config.toml
model = "model that answers yes/no questions on an image's attributes"
dataset = "telescope images of galaxies (Galaxy Zoo DECaLS)"
train_examples = 88335
image_size = 64
crop_scale_min = 1
horizontal_flip = true
cutout = 0.4
questions_per_image = 4
encoder_arch = "mlp_mixer"
encoder_norm = "layernorm"
encoder_norm_position = "pre"
encoder_activation = "quick_gelu"
encoder_mlp_ratio = 2
encoder_parallel_block = false
encoder_inner_norm = false
encoder_patch_size = [8, 8]
encoder_conv_stem = false
encoder_layers = 10
encoder_width = 320
fusion = "prefix"
fusion_encoder_width = 256
fusion_encoder_layers = 8
fusion_encoder_norm = "layernorm"
fusion_encoder_norm_position = "pre"
fusion_encoder_activation = "geglu"
fusion_encoder_mlp_ratio = 4
fusion_encoder_head_dim = 48
fusion_encoder_fused_qkv = true
fusion_encoder_bias = "all"
fusion_encoder_qk_norm = false
fusion_encoder_parallel_block = false
fusion_encoder_inner_norm = false
fusion_encoder_drop_path = 0.05
fusion_encoder_positions = "rope"
fusion_encoder_connector = "mlp"
init = "trunc_normal_002"
residual_init = "none"
optimizer = "soap"
beta2 = 0.99
learning_rate = 0.0025
beta1 = 0.95
shampoo_beta = 0.99
eps = 1e-08
precondition_frequency = 10
max_precond_dim = 512
one_sided = false
adamw_lr_other_params = 0.00092
max_grad_norm = 0.5
ema_decay = 0.99
max_steps = 15500
batch_size = 256
epochs = 44.9
lr_schedule = "linear"
final_lr_fraction = 0
warmup_steps = 770
weight_decay = 0.04
adamw_weight_decay_other_params = 0
Rows from block 5 of the image encoder of a small model that answers yes/no questions on an image's attributes, named by matrix and row number. Rows with one number belong to one neuron. Each number is 50 + 15 x the weight over its row's rms, rounded and kept within 0 to 99. All counts start at 0.
After each neuron's rows are labels from the 100 images, of 14848, where the neuron reaches its highest value: "strongest on" is what is common among them; "patch colour" is the nearest of a few named colours to the mean colour under the peak. Only what is clearly more common there than usual is listed. The data: telescope images of galaxies (Galaxy Zoo DECaLS). In brackets: how many of the 100.
# fc1: MLP up (encoder.blocks.5.mlp.fc1.weight, 640x320), inputs 192-255
# fc2: MLP down (encoder.blocks.5.mlp.fc2.weight, 320x640, transposed), outputs 192-255

fc1.140:55 64 32 34 88 26 19 36 44 67 51 78 57 40 21 48 42 62 37 58 49 55 49 34 58 28 41 34 65 54 39 55 66 43 73 43 63 33 34 45 55 79 50 68 45 10 46 50 68 43 49 69 72 54 25 73 14 35 42 62 66 88 64 49
fc2.140:16 09 59 49 62 21 49 49 59 59 49 56 53 53 81 76 53 47 41 73 45 54 61 49 52 42 63 60 63 49 64 54 45 52 21 89 40 42 56 35 61 37 48 54 30 76 39 30 53 58 61 55 35 29 34 39 76 46 56 35 61 45 72 39
strongest on: shape: featured or disk (71); edge-on disk: no (65); spiral arms: yes (49)
patch colour: grey (49); brown (42)

fc1.63:47 34 59 41 42 89 13 49 20 47 65 56 39 69 42 56 35 53 58 78 42 62 23 56 65 55 38 52 52 48 46 57 65 49 75 53 47 40 34 31 41 42 46 61 36 64 47 27 41 41 44 41 50 67 81 32 18 52 53 41 65 42 57 44
fc2.63:14 60 25 58 48 49 38 26 53 41 62 82 74 39 41 16 54 65 50 42 43 56 60 52 37 46 45 29 59 22 41 76 36 67 86 46 42 45 80 19 85 52 78 45 71 53 62 31 29 41 45 35 49 63 48 71 60 46 36 68 54 42 60 37
strongest on: edge-on disk: yes (25)
patch colour: brown (58); grey (36)

fc1.343:43 84 44 68 62 49 53 38 18 75 48 64 60 75 46 62 53 70 62 77 37 55 81 44 38 38 64 44 44 81 53 52 45 43 40 43 76 54 19 76 43 50 24 68 54 56 30 31 78 59 60 58 58 61 45 43 18 22 40 60 37 57 51 38
fc2.343:50 31 43 52 62 50 59 37 67 43 64 37 45 22 27 64 51 37 51 71 31 36 48 31 64 52 43 69 48 30 45 36 47 47 48 50 47 62 23 87 59 57 76 30 39 61 39 46 62 68 60 42 49 51 17 44 62 69 52 30 85 38 19 47
strongest on: edge-on disk: yes (30)
patch colour: brown (72)

fc1.283:64 48 59 89 67 19 65 39 20 76 32 35 51 72 45 57 52 54 60 53 34 28 31 54 46 54 07 68 80 57 38 45 35 49 54 65 45 48 69 26 66 18 66 36 79 32 41 26 60 61 15 53 67 74 38 50 41 44 47 66 65 73 45 57
fc2.283:29 11 35 19 64 24 35 49 61 26 34 60 50 64 46 70 75 29 62 52 49 58 43 38 75 40 46 40 46 66 71 56 42 43 42 32 50 57 47 61 42 52 45 72 33 53 46 55 75 63 63 58 57 30 67 51 49 46 33 82 28 41 76 62
strongest on: shape: featured or disk (71); edge-on disk: no (67); spiral arms: yes (64)
patch colour: brown (33)

fc1.625:53 53 62 49 63 81 53 27 49 47 39 37 49 28 41 77 26 56 36 59 34 72 56 28 44 47 83 25 28 35 61 61 32 65 55 61 40 30 80 66 82 39 53 37 35 50 33 51 36 35 26 46 36 69 56 23 64 50 65 58 25 41 53 46
fc2.625:47 54 40 32 26 60 56 69 68 54 77 49 33 48 41 33 70 41 75 30 51 66 51 54 54 36 63 49 40 24 31 74 63 26 42 36 64 71 47 59 55 34 55 58 82 45 77 61 37 34 41 33 67 42 38 41 64 65 49 56 41 52 48 68
strongest on: spiral arms: yes (43); bar: no (33)
patch colour: brown (59)

fc1.260:47 80 41 61 45 41 73 26 50 37 69 44 35 27 59 21 36 17 48 70 74 36 67 48 55 50 55 55 65 63 49 38 74 44 47 50 62 75 52 33 47 81 51 51 54 29 44 43 37 39 57 33 41 33 64 37 22 31 47 67 67 09 39 56
fc2.260:50 44 48 52 25 38 51 39 39 43 34 61 48 68 31 58 38 48 45 57 70 77 51 56 60 46 31 43 61 54 56 38 47 61 28 69 86 64 79 20 50 48 45 71 57 52 72 66 39 61 53 65 47 77 22 29 75 74 54 48 48 49 67 51
strongest on: shape: featured or disk (83); edge-on disk: no (80); spiral arms: yes (73)
patch colour: brown (81)

fc1.539:29 53 57 65 42 59 26 75 21 40 62 35 60 46 53 44 67 61 63 55 49 40 53 67 61 47 36 19 53 64 34 46 67 46 46 37 66 75 68 38 40 40 49 43 73 74 42 51 78 42 45 50 43 78 46 47 63 55 46 32 61 47 44 36
fc2.539:24 39 40 47 14 75 69 43 51 35 55 79 47 47 46 47 33 38 51 49 48 72 39 50 49 62 51 58 58 54 19 67 36 60 68 38 61 52 77 49 35 58 68 38 46 62 51 34 25 42 39 30 62 54 55 62 42 37 36 65 35 35 63 49
strongest on: shape: featured or disk (69); edge-on disk: yes (34)
patch colour: grey (51); brown (44)

fc1.86:39 33 52 57 35 45 34 61 60 37 66 64 52 46 51 44 15 29 52 47 55 39 52 33 57 72 73 55 42 42 58 31 67 32 32 62 65 59 49 37 59 77 71 51 41 56 41 48 36 46 54 45 39 51 33 35 46 52 32 49 50 31 49 57
fc2.86:44 50 46 41 57 45 48 56 59 43 72 70 61 21 55 50 64 42 41 47 47 87 76 54 80 66 65 67 67 82 38 39 44 61 10 64 57 42 52 53 32 27 48 64 53 68 45 20 77 27 33 45 83 69 56 30 47 61 61 60 53 31 56 59
strongest on: shape: featured or disk (69); edge-on disk: no (61); spiral arms: yes (54)
patch colour: brown (78)

fc1.109:54 17 74 32 70 50 16 44 59 61 40 50 39 54 46 36 29 54 47 35 45 33 39 52 40 59 39 26 44 57 40 43 67 37 57 46 64 41 28 32 28 21 80 40 51 39 52 57 38 52 40 20 58 46 51 53 46 66 70 53 30 44 70 47
fc2.109:60 51 79 60 39 37 49 52 29 35 56 51 44 62 43 62 52 45 53 54 57 63 80 44 27 33 54 39 15 72 65 43 72 51 50 49 64 58 20 67 56 39 58 63 36 44 16 69 63 66 64 44 85 39 23 52 65 40 67 58 36 65 48 68
strongest on: edge-on disk: yes (27); roundness: cigar-shaped (27)
patch colour: brown (57)

fc1.199:73 41 39 45 50 71 26 51 34 55 07 64 80 47 31 43 45 58 54 48 54 63 39 69 82 49 44 58 57 28 76 54 64 65 45 52 31 62 49 36 23 59 32 69 45 36 56 61 27 89 59 45 52 75 55 54 11 41 19 73 37 47 61 79
fc2.199:59 63 50 46 64 50 61 53 52 38 44 52 48 61 58 57 75 45 69 55 32 58 46 52 46 44 63 28 74 46 23 25 50 59 24 33 81 74 26 55 62 47 54 57 38 75 18 38 50 42 55 43 52 27 41 85 44 77 38 29 35 45 62 51
strongest on: shape: featured or disk (79); edge-on disk: no (56); spiral arms: yes (51)
patch colour: brown (34)

fc1.91:41 74 76 56 55 82 35 56 49 46 59 60 40 65 64 44 60 25 52 55 51 63 60 49 47 50 58 72 68 51 43 61 56 78 54 43 44 54 52 59 57 64 41 44 51 63 51 40 89 55 57 65 28 69 54 50 60 12 48 78 61 66 38 66
fc2.91:60 59 75 51 81 17 39 78 46 62 67 51 47 46 34 68 68 41 46 49 61 30 38 72 67 66 68 53 51 63 60 28 77 44 19 45 43 53 55 64 43 70 46 30 64 75 25 54 62 35 52 83 60 58 51 48 52 72 42 36 33 46 55 80
strongest on: spiral arms: yes (42)
patch colour: brown (42)

fc1.495:60 65 38 60 34 43 34 38 53 40 34 59 85 44 40 53 53 46 14 50 45 64 50 59 24 43 43 39 33 64 51 34 48 64 17 35 47 44 48 26 33 61 48 63 55 46 57 52 41 57 70 73 53 54 56 46 41 66 30 59 27 39 54 43
fc2.495:71 53 50 54 51 60 51 60 59 47 73 71 51 20 97 71 60 11 57 68 48 69 71 67 59 29 59 48 31 77 32 62 53 55 37 60 61 56 47 58 66 48 46 43 26 50 38 67 49 33 42 84 41 23 49 83 31 46 43 48 18 34 49 65
strongest on: spiral arms: yes (39)
patch colour: grey (42)

fc1.558:31 53 27 59 57 51 42 54 46 72 56 13 29 84 47 56 77 43 65 63 30 59 52 65 46 46 20 56 39 37 62 33 38 36 36 42 59 28 35 30 55 70 38 63 41 51 57 51 77 27 26 46 45 36 60 57 31 37 70 45 46 51 49 41
fc2.558:52 46 61 56 62 53 96 55 49 34 71 51 48 26 51 40 41 27 54 44 45 33 47 43 57 58 50 58 76 35 44 58 69 32 58 46 54 74 32 73 54 59 79 46 33 66 42 56 56 62 74 57 50 60 22 44 53 48 36 47 70 41 36 62
strongest on: edge-on disk: yes (40)
patch colour: brown (55)

fc1.155:43 42 34 41 48 46 41 71 59 23 35 61 48 34 65 65 27 69 56 66 67 67 33 58 46 52 59 45 63 60 56 44 64 71 24 74 41 59 64 31 51 46 49 52 48 35 25 79 13 49 54 62 46 30 39 52 35 72 38 57 45 37 70 42
fc2.155:52 16 43 61 47 56 52 35 23 48 56 67 47 39 64 27 72 48 63 61 48 68 38 42 47 50 68 44 65 47 41 56 48 55 61 40 56 69 24 75 56 66 86 55 44 63 48 31 44 44 58 29 40 48 58 53 35 32 49 42 59 30 69 52
strongest on: shape: featured or disk (75); edge-on disk: no (57); spiral arms: yes (47)
patch colour: brown (70)

fc1.493:52 55 35 51 40 28 29 10 19 42 65 45 60 43 23 69 58 29 49 58 51 40 41 54 47 15 39 53 35 55 84 29 28 44 72 63 57 32 51 80 50 87 65 73 65 55 47 57 64 60 76 42 32 55 77 61 45 49 66 39 35 45 60 32
fc2.493:16 47 34 42 31 43 56 36 42 37 91 55 53 48 75 43 70 33 54 49 61 46 57 44 42 72 49 37 52 37 19 42 25 49 34 37 42 26 56 41 41 53 61 53 38 51 59 50 16 50 59 31 66 61 67 44 44 43 44 57 53 20 75 52
strongest on: spiral arms: yes (41); bar: no (30)
patch colour: brown (66)

fc1.24:35 48 35 37 26 45 47 65 71 40 48 21 49 66 67 30 66 50 43 46 66 66 44 78 36 43 66 35 39 67 84 42 48 70 33 50 46 48 43 41 50 65 63 53 35 31 65 71 28 72 70 46 55 91 74 70 28 43 35 43 58 53 42 77
fc2.24:50 33 30 51 32 51 53 28 48 54 78 60 55 63 26 56 23 47 80 60 66 55 72 10 24 45 53 53 45 82 50 77 60 41 30 51 65 53 51 45 31 26 48 52 52 63 51 59 68 34 59 86 44 13 55 93 53 60 27 60 72 42 60 44
strongest on: spiral arms: yes (39)
patch colour: brown (76)

fc1.510:38 14 73 36 46 62 23 41 42 77 29 51 60 41 62 61 32 29 40 54 55 56 72 56 33 53 40 73 58 32 59 58 46 75 58 44 44 63 20 45 44 38 65 38 32 40 67 57 48 73 41 40 33 76 46 77 44 53 40 57 17 78 69 42
fc2.510:58 60 53 67 39 54 80 21 78 63 59 38 29 62 69 37 40 39 52 52 43 67 46 44 63 42 35 65 48 46 30 32 48 53 40 59 49 39 73 67 43 48 70 55 60 43 60 43 67 51 39 38 68 62 26 54 56 33 58 54 74 30 36 34
strongest on: spiral arms: yes (42)
patch colour: grey (64); brown (32)