config.yaml
encoder_arch: "mlp_mixer"
model: "model that answers yes/no questions on an image's attributes"
dataset: "telescope images of galaxies (Galaxy Zoo DECaLS)"
train_examples: 88335
image_size: 64
crop_scale_min: 1
horizontal_flip: true
cutout: 0.4
questions_per_image: 4
encoder_norm: "layernorm"
encoder_norm_position: "pre"
encoder_activation: "quick_gelu"
encoder_mlp_ratio: 2
encoder_parallel_block: false
encoder_inner_norm: false
encoder_patch_size: [8, 8]
encoder_conv_stem: false
encoder_layers: 10
encoder_width: 320
fusion: "prefix"
fusion_encoder_width: 256
fusion_encoder_layers: 8
fusion_encoder_norm: "layernorm"
fusion_encoder_norm_position: "pre"
fusion_encoder_activation: "geglu"
fusion_encoder_mlp_ratio: 4
fusion_encoder_head_dim: 48
fusion_encoder_fused_qkv: true
fusion_encoder_bias: "all"
fusion_encoder_qk_norm: false
fusion_encoder_parallel_block: false
fusion_encoder_inner_norm: false
fusion_encoder_drop_path: 0.05
fusion_encoder_positions: "rope"
fusion_encoder_connector: "mlp"
init: "trunc_normal_002"
residual_init: "none"
optimizer: "soap"
beta2: 0.99
lr: 0.0025
beta1: 0.95
shampoo_beta: 0.99
eps: 1e-08
precondition_frequency: 10
max_precond_dim: 512
one_sided: false
adamw_lr_other_params: 0.00092
grad_clip: 0.5
ema_decay: 0.99
steps: 15500
batch_size: 256
epochs: 44.9
lr_schedule: "linear"
final_lr_fraction: 0
warmup_steps: 770
weight_decay: 0.04
adamw_weight_decay_other_params: 0
Rows from block 7 of the image encoder of a small model that answers yes/no questions on an image's attributes, named by matrix and row number. Rows with one number belong to one neuron. Each number is 500 + 40 x the weight over its row's rms, rounded and kept within 0 to 999. All counts start at 0. Numbers have three digits each.
After each neuron's rows are labels from the 100 images, of 14848, where the neuron reaches its highest value: "top examples" is what is common among them; "colour at peak" is the nearest of a few named colours to the mean colour under the peak. Only what is clearly more common there than usual is listed. The data: telescope images of galaxies (Galaxy Zoo DECaLS). In brackets: how many of the 100.
# fc1: MLP up (encoder.blocks.7.mlp.fc1.weight, 640x320), inputs 240-319
# fc2: MLP down (encoder.blocks.7.mlp.fc2.weight, 320x640, transposed), outputs 240-319

fc1.2:437552547564446460530518407502571455510495574533513473444545494499456450508471456581530466512550493501487496488464545515434521540451592486494465496509520396480463468492512568466506497544460504531506465450510494503395467492475509523501437440
fc2.2:481458488414594592586559540485437523435499501458509464553443476466525470515455564513496523436461441517437464510452473487513493551484477480471487506464515525582530504523477505429537452393532486477510481529471492507527515465509488484415520545
top examples: roundness: cigar-shaped (30); edge-on disk: yes (28)
colour at peak: brown (75)

fc1.155:500542483462460588534542512416475515510463524519470580454479401548487420484419481414480444527482496534516510554497541531527488503552485476534473501415478450502445502488502554479444480567475481517529553506546456515566491567563496531531525508
fc2.155:462570522473527529516488481470470494396568508500488506479455475466497543530557488505457489425471533512522526492455565472524480539477509553529491537536527443533485479488453465499468456489544454514460474415494494513492482517528512554516420525
top examples: roundness: cigar-shaped (27)
colour at peak: brown (90)

fc1.540:389501477415456502481474530459516522497511497483498524489444545539503474554494470447513459539491534495482545532457460467481436449483495489537496491479465499453426476380489532487508530486483481568479455523546488482577486517519448461575498485
fc2.540:494485516505538458522450464559507531529511566543430570518512492526550567473458503569577523493463499482525474534507533515459470481492526444549498425495503479497516556484471474553515365494481430480527466509512510530530515482507468543487484509
top examples: edge-on disk: no (58); spiral arms: yes (50)
colour at peak: brown (80)

fc1.563:467471545469450483478507476565493508467442488540595561484493505523484528452532480400493453533439535454417503476494530534473549503522500451439428498486511479537486485470490556459467466502584481538532535510468497472519526481544527544558478457
fc2.563:544553499516522528508456441508420455503469557504457450503469454411448544511545488470425551505537530465633519473468465489484447493526480490576516572547511510481483468429463476520483517383529573505536472401507495546495470539447538476517551466
top examples: edge-on disk: yes (28)
colour at peak: grey (91)

fc1.71:472438472509429518519441494528479546460499564473523533489518452591554488451550505494531484446449475504466543489489485543488481493510477498507483460472531514513529511491519486564424504501503425535482444486533434528497457444593502452510531556
fc2.71:488499556525517425478486526495441536445461451500536445585551542504498518520527481459541561449523492570540489489574493534503482511494463417524577481504501523458474512511437452508475487523500484512466500485505533449525457475484541455499481513
top examples: bar: no (31); spiral winding: tight (26)
colour at peak: brown (50); grey (35)

fc1.344:519535504443486482411526437480454542394460508488526662497541530504506490518506479495526502560456495466475479503529496552525540539503514497457531512433578484543478495476391418450470472531470517516498458526471484463490465535451493559535516509
fc2.344:518519550460492483463537457523470582479539515417511578459420453499478491456530487511455485488422512451560462461508522492557527440545439474560476535488526526448497539458510479535470422462581539556485448477494479537489410512466547544515525434
top examples: edge-on disk: yes (34)
colour at peak: grey (35); brown (35)

fc1.128:585475498527494494470422527493455537512545519504475582500568499598530517464448499505435498494379525534513541500518518465506481459440511515453501498454515486516522500537574517566487576457539519492466504549493512480537442593519499483505507457
fc2.128:496494522512564524499552532477503483512441513524490417521511416451508526471522542535544450607475468533407463430490479453434520485473539472583589486490588503485535474561504509507547529495501493529486496463485529537448578513461534621521404467
top examples: shape: featured or disk (62); edge-on disk: no (61); spiral arms: yes (40)
colour at peak: grey (52); brown (48)

fc1.638:569469446542544486413516542563526492569487483434540506568538520474446518503510526519478480509458558583510500498539496491529436537532539472560535477466482505466556532506485568514485456484421535548464487519528502484484486576533453465565463478
fc2.638:443553565482521518525523497532426470476458506485505523504615531544491583498483474538567520509529543507536451500488493531474530452484450469452518439467500515503545557458501569558577457496497529482525511550541468582513488513453454523452493505
top examples: spiral arms: yes (40)
colour at peak: brown (42)

fc1.522:530459444512513496461500421506496491460546417579554554444488469490543494477526490460476413516454534526521518551531524594449527459530458491523414499484512521467504515522426585509457509447499475485538388464514493494492475474515531482481420509
fc2.522:465499495482511494492499530561463453445512508569475480453462450478522478548461507448533604435560483485465466463500492441539569516471481489460493489469564536548543541551509538540487497498555475490458472528510543520500552548487551472502468498
top examples: bar: no (31)
colour at peak: brown (46)

fc1.232:493496435488563522425579458433473488458463520532565452461427510462527497452455465510388525508474549444456529503542427531474521505488534542528522473449416477416508537431471556438506455478474532448505525545458526496525529474492510527420514564
fc2.232:523479489454489537509476379493492513485473546481567406514533475564524488560495555514460504475508452535505488511475455533440546516482558488447536493414546459499480554521519484476494543546523514495503444437534509475466463453470553499513499527
top examples: edge-on disk: no (62); shape: featured or disk (62); spiral arms: yes (51)
colour at peak: brown (52); grey (48)

fc1.20:511474521550550476527521487402478480474544556454535465426490517446503559566480491466427480451498531494457509514475525422461536519552509489486515505434514528460532508490460489512468433459517484509535517524557512524486542511496581505460461529
fc2.20:535504503501547473553511505485491468482436538574425508491513555512458486558480497478554524486530595512502437457527491572531461503505529476583496524487556492493469469564575512547512533500526503410492480422499500447491475488527448455488469470
top examples: shape: featured or disk (62); edge-on disk: no (61); spiral arms: yes (57)
colour at peak: brown (46); grey (25)

fc1.516:587528496451580453524515452518531496526497529454448485498507499507455459504521560505453433432451499514547494506488543508493485512493542495562529493474467524437490490502545454538393491552451514563495455464458485496473453655508472516515448476
fc2.516:497521509540530521495476518568524458501450512514537461526517512437540519484579441524515510506579539420517508477517567449470467430491491471465511513533500493493576465561491458487561536521523518537494474504398448464509467491531520425476473578
top examples: roundness: round (56)
colour at peak: brown (42)

fc1.307:514481488498438414466525540549574472507560580577463458474451422550485442491524524419507486488497451449521450470527474457351444487426545487521466456520550487476511443504489530457455447400530566539496518510488493526490538461584523524566517480
fc2.307:488432479519521444507539455576477553470465485489506459538521459478500516483496478501491525543539498550539512465530456415467515486480450553488547462467539559516559540429458519463497516410545508482519494415538441496431466537490457432558489559
top examples: spiral arms: yes (40)
colour at peak: brown (37)

fc1.327:479486490545536575486510493463472532507531557524469516413430457499543527396548483534528456512574511489483541486483511487455465464553508561552503456409511453487506560467571428493498506532425505488526453543530529448546506534497513493495455534
fc2.327:491536458457454515480509531466500540548480411467511491520489596457493533489560524529523541525517450450535586435528461527452480363509551513483512564481482463490481456536551508476504469456470586525459545452477516447453539554579495525533489535
top examples: roundness: in between (66)
colour at peak: brown (54); grey (46)

fc1.340:540538478498433572533473541405442477512507512533493545560471406475462499540480525529498479503497580504514541584443537456504611492514468510509456579525543468461560489520529540505447549576412508469469521508496502503547528579561496470527448486
fc2.340:452581488466523544532491456396520482516498497486443479513470478526496499516534510428534492466497491503515525459468519434536475464432546560588506509550550522507487514493524409526514567482457479492430528557507516403484489507546532469402486527
top examples: edge-on disk: yes (33); roundness: cigar-shaped (28)
colour at peak: brown (87)

fc1.552:522506464497490427523622466509507501502481520542507543515447500543464557499512514494488490456419505443529457499536499491421476533527539469532468490488534602543568491565494506487525512521519461585478427478504524442530525561608584491494533485
fc2.552:494394452482538428549525508522480489497539552487503474523544461530449543504492535499469524497516506573556545514496513437435532518502549495525570459526475542459465448607460419567540490505528560538516467490456513487542462507448482453571493555
top examples: edge-on disk: no (53); spiral arms: yes (43)
colour at peak: brown (80)

fc1.252:554507544479508619502603472498530485491548430512504546483559490545511507488513555436517489508459522493496451517536482534400534544552478452439555491564497529471478469501434527413495496559456515531424553487476467402514551509443453484549476450
fc2.252:496494487474518515533528483447511499425551446524457510510485458402580421537542510492560472530493429557452493510461557442531559531508524505434554615457525551502467497492476526447526515479440532439449541524469499490474465530468509522481404492
top examples: roundness: round (56)
colour at peak: brown (68)

fc1.517:557550521558522576529414562493503548484540501520515491533434463506515506473547508528565612485484536543538491462465467441550526521545555504556500454502494407556485545504476538516494441495502517562477519534513482486497514456500506470493448505
fc2.517:526521490517512522504530504497517545529527483540455575488580475529515494502520546483491623441459560496486484452494479430566504579514585487563491515475522480495545561565494431464568444535553539535530498510471607496498471484449441544501490428
top examples: shape: featured or disk (76); edge-on disk: no (72); spiral arms: yes (59)
colour at peak: brown (50); grey (35)

fc1.425:549557444467533499492454502473526518496426539465489430500500533496517510529488505456487494426500433454477497449470417513519467518498463433535484493451461440458465484471498594528510501496412529504465528430446538519464516499556491482447545502
fc2.425:513427495475526474559461547487465503497475513490459532484512477485494489471419519524565461518516446520510501503488450543456539546488502553483531529514500460522496491542553521453507434475522524488433488572416482469487510477536457499537520445
top examples: spiral arms: yes (42)
colour at peak: grey (57)

fc1.195:509518512379550579547475540446530475450464463480476440476446537532468567515512583512411513530563488471538521431442450478480492483506483484478513436538494517502501480450490506482535457495541481479520468512490480573518526553543492460404460502
fc2.195:496470532496522492444466509490457580484464575526533519524472530461560561523540403553564455427479445511559507458459505523457525494516615440588529542574537474556508486442465525527534460503519556600476504528543548505440422465543443462560551524
top examples: spiral arms: yes (43)
colour at peak: brown (67)

fc1.30:451495539442528471551459496455521495467530500562543457491461556498463429426501451501537523480492501494537508512519461540463499462541471479563572511498464430540510551482499563498454513434501501500497455499451544514544499514458527555536500556
fc2.30:525529451452523463519539566467498473473494518463475465443455513470461507535533590490484474422517491479484516486492491515576492463495469527410540515470485582475502554578493520443483503493432486456442474570437518474422500433581535501553435462
top examples: roundness: in between (71)
colour at peak: brown (84)

fc1.557:427547482520558544555507520485564516509533512512495403439470446529455567405498542543495487497516542485505561552494525589491496449528478505517534534590466509530530539457509334510509471444557544500472482537505498503565478491517561521511395470
fc2.557:518509497545471361511465464441464448469491489511487508493472482442468516521472527506544482480483445499528546451487409465478462505484530489496531514482516575506524489529501492447567506505436519575512527504489510486467466418522577536584532515
top examples: edge-on disk: no (58); spiral arms: yes (46); spiral winding: tight (28)
colour at peak: grey (98)

fc1.539:508520458508555510482519459515544446521501502434520460487479514549479474456462464450532429555482564431503441475517444475551500489480529523540585524470531485413505486494475562488513450547514519469496485532416577460548530532494559478435537576
fc2.539:570426487560534442572463441499516510502434546451493410494473483553499512566481536493419463473596541479517511476494505551531501474504492443466500465535539507538508528512472464522493496516486474450457479437530502505453424509494487498494547455
top examples: edge-on disk: no (53)
colour at peak: brown (87)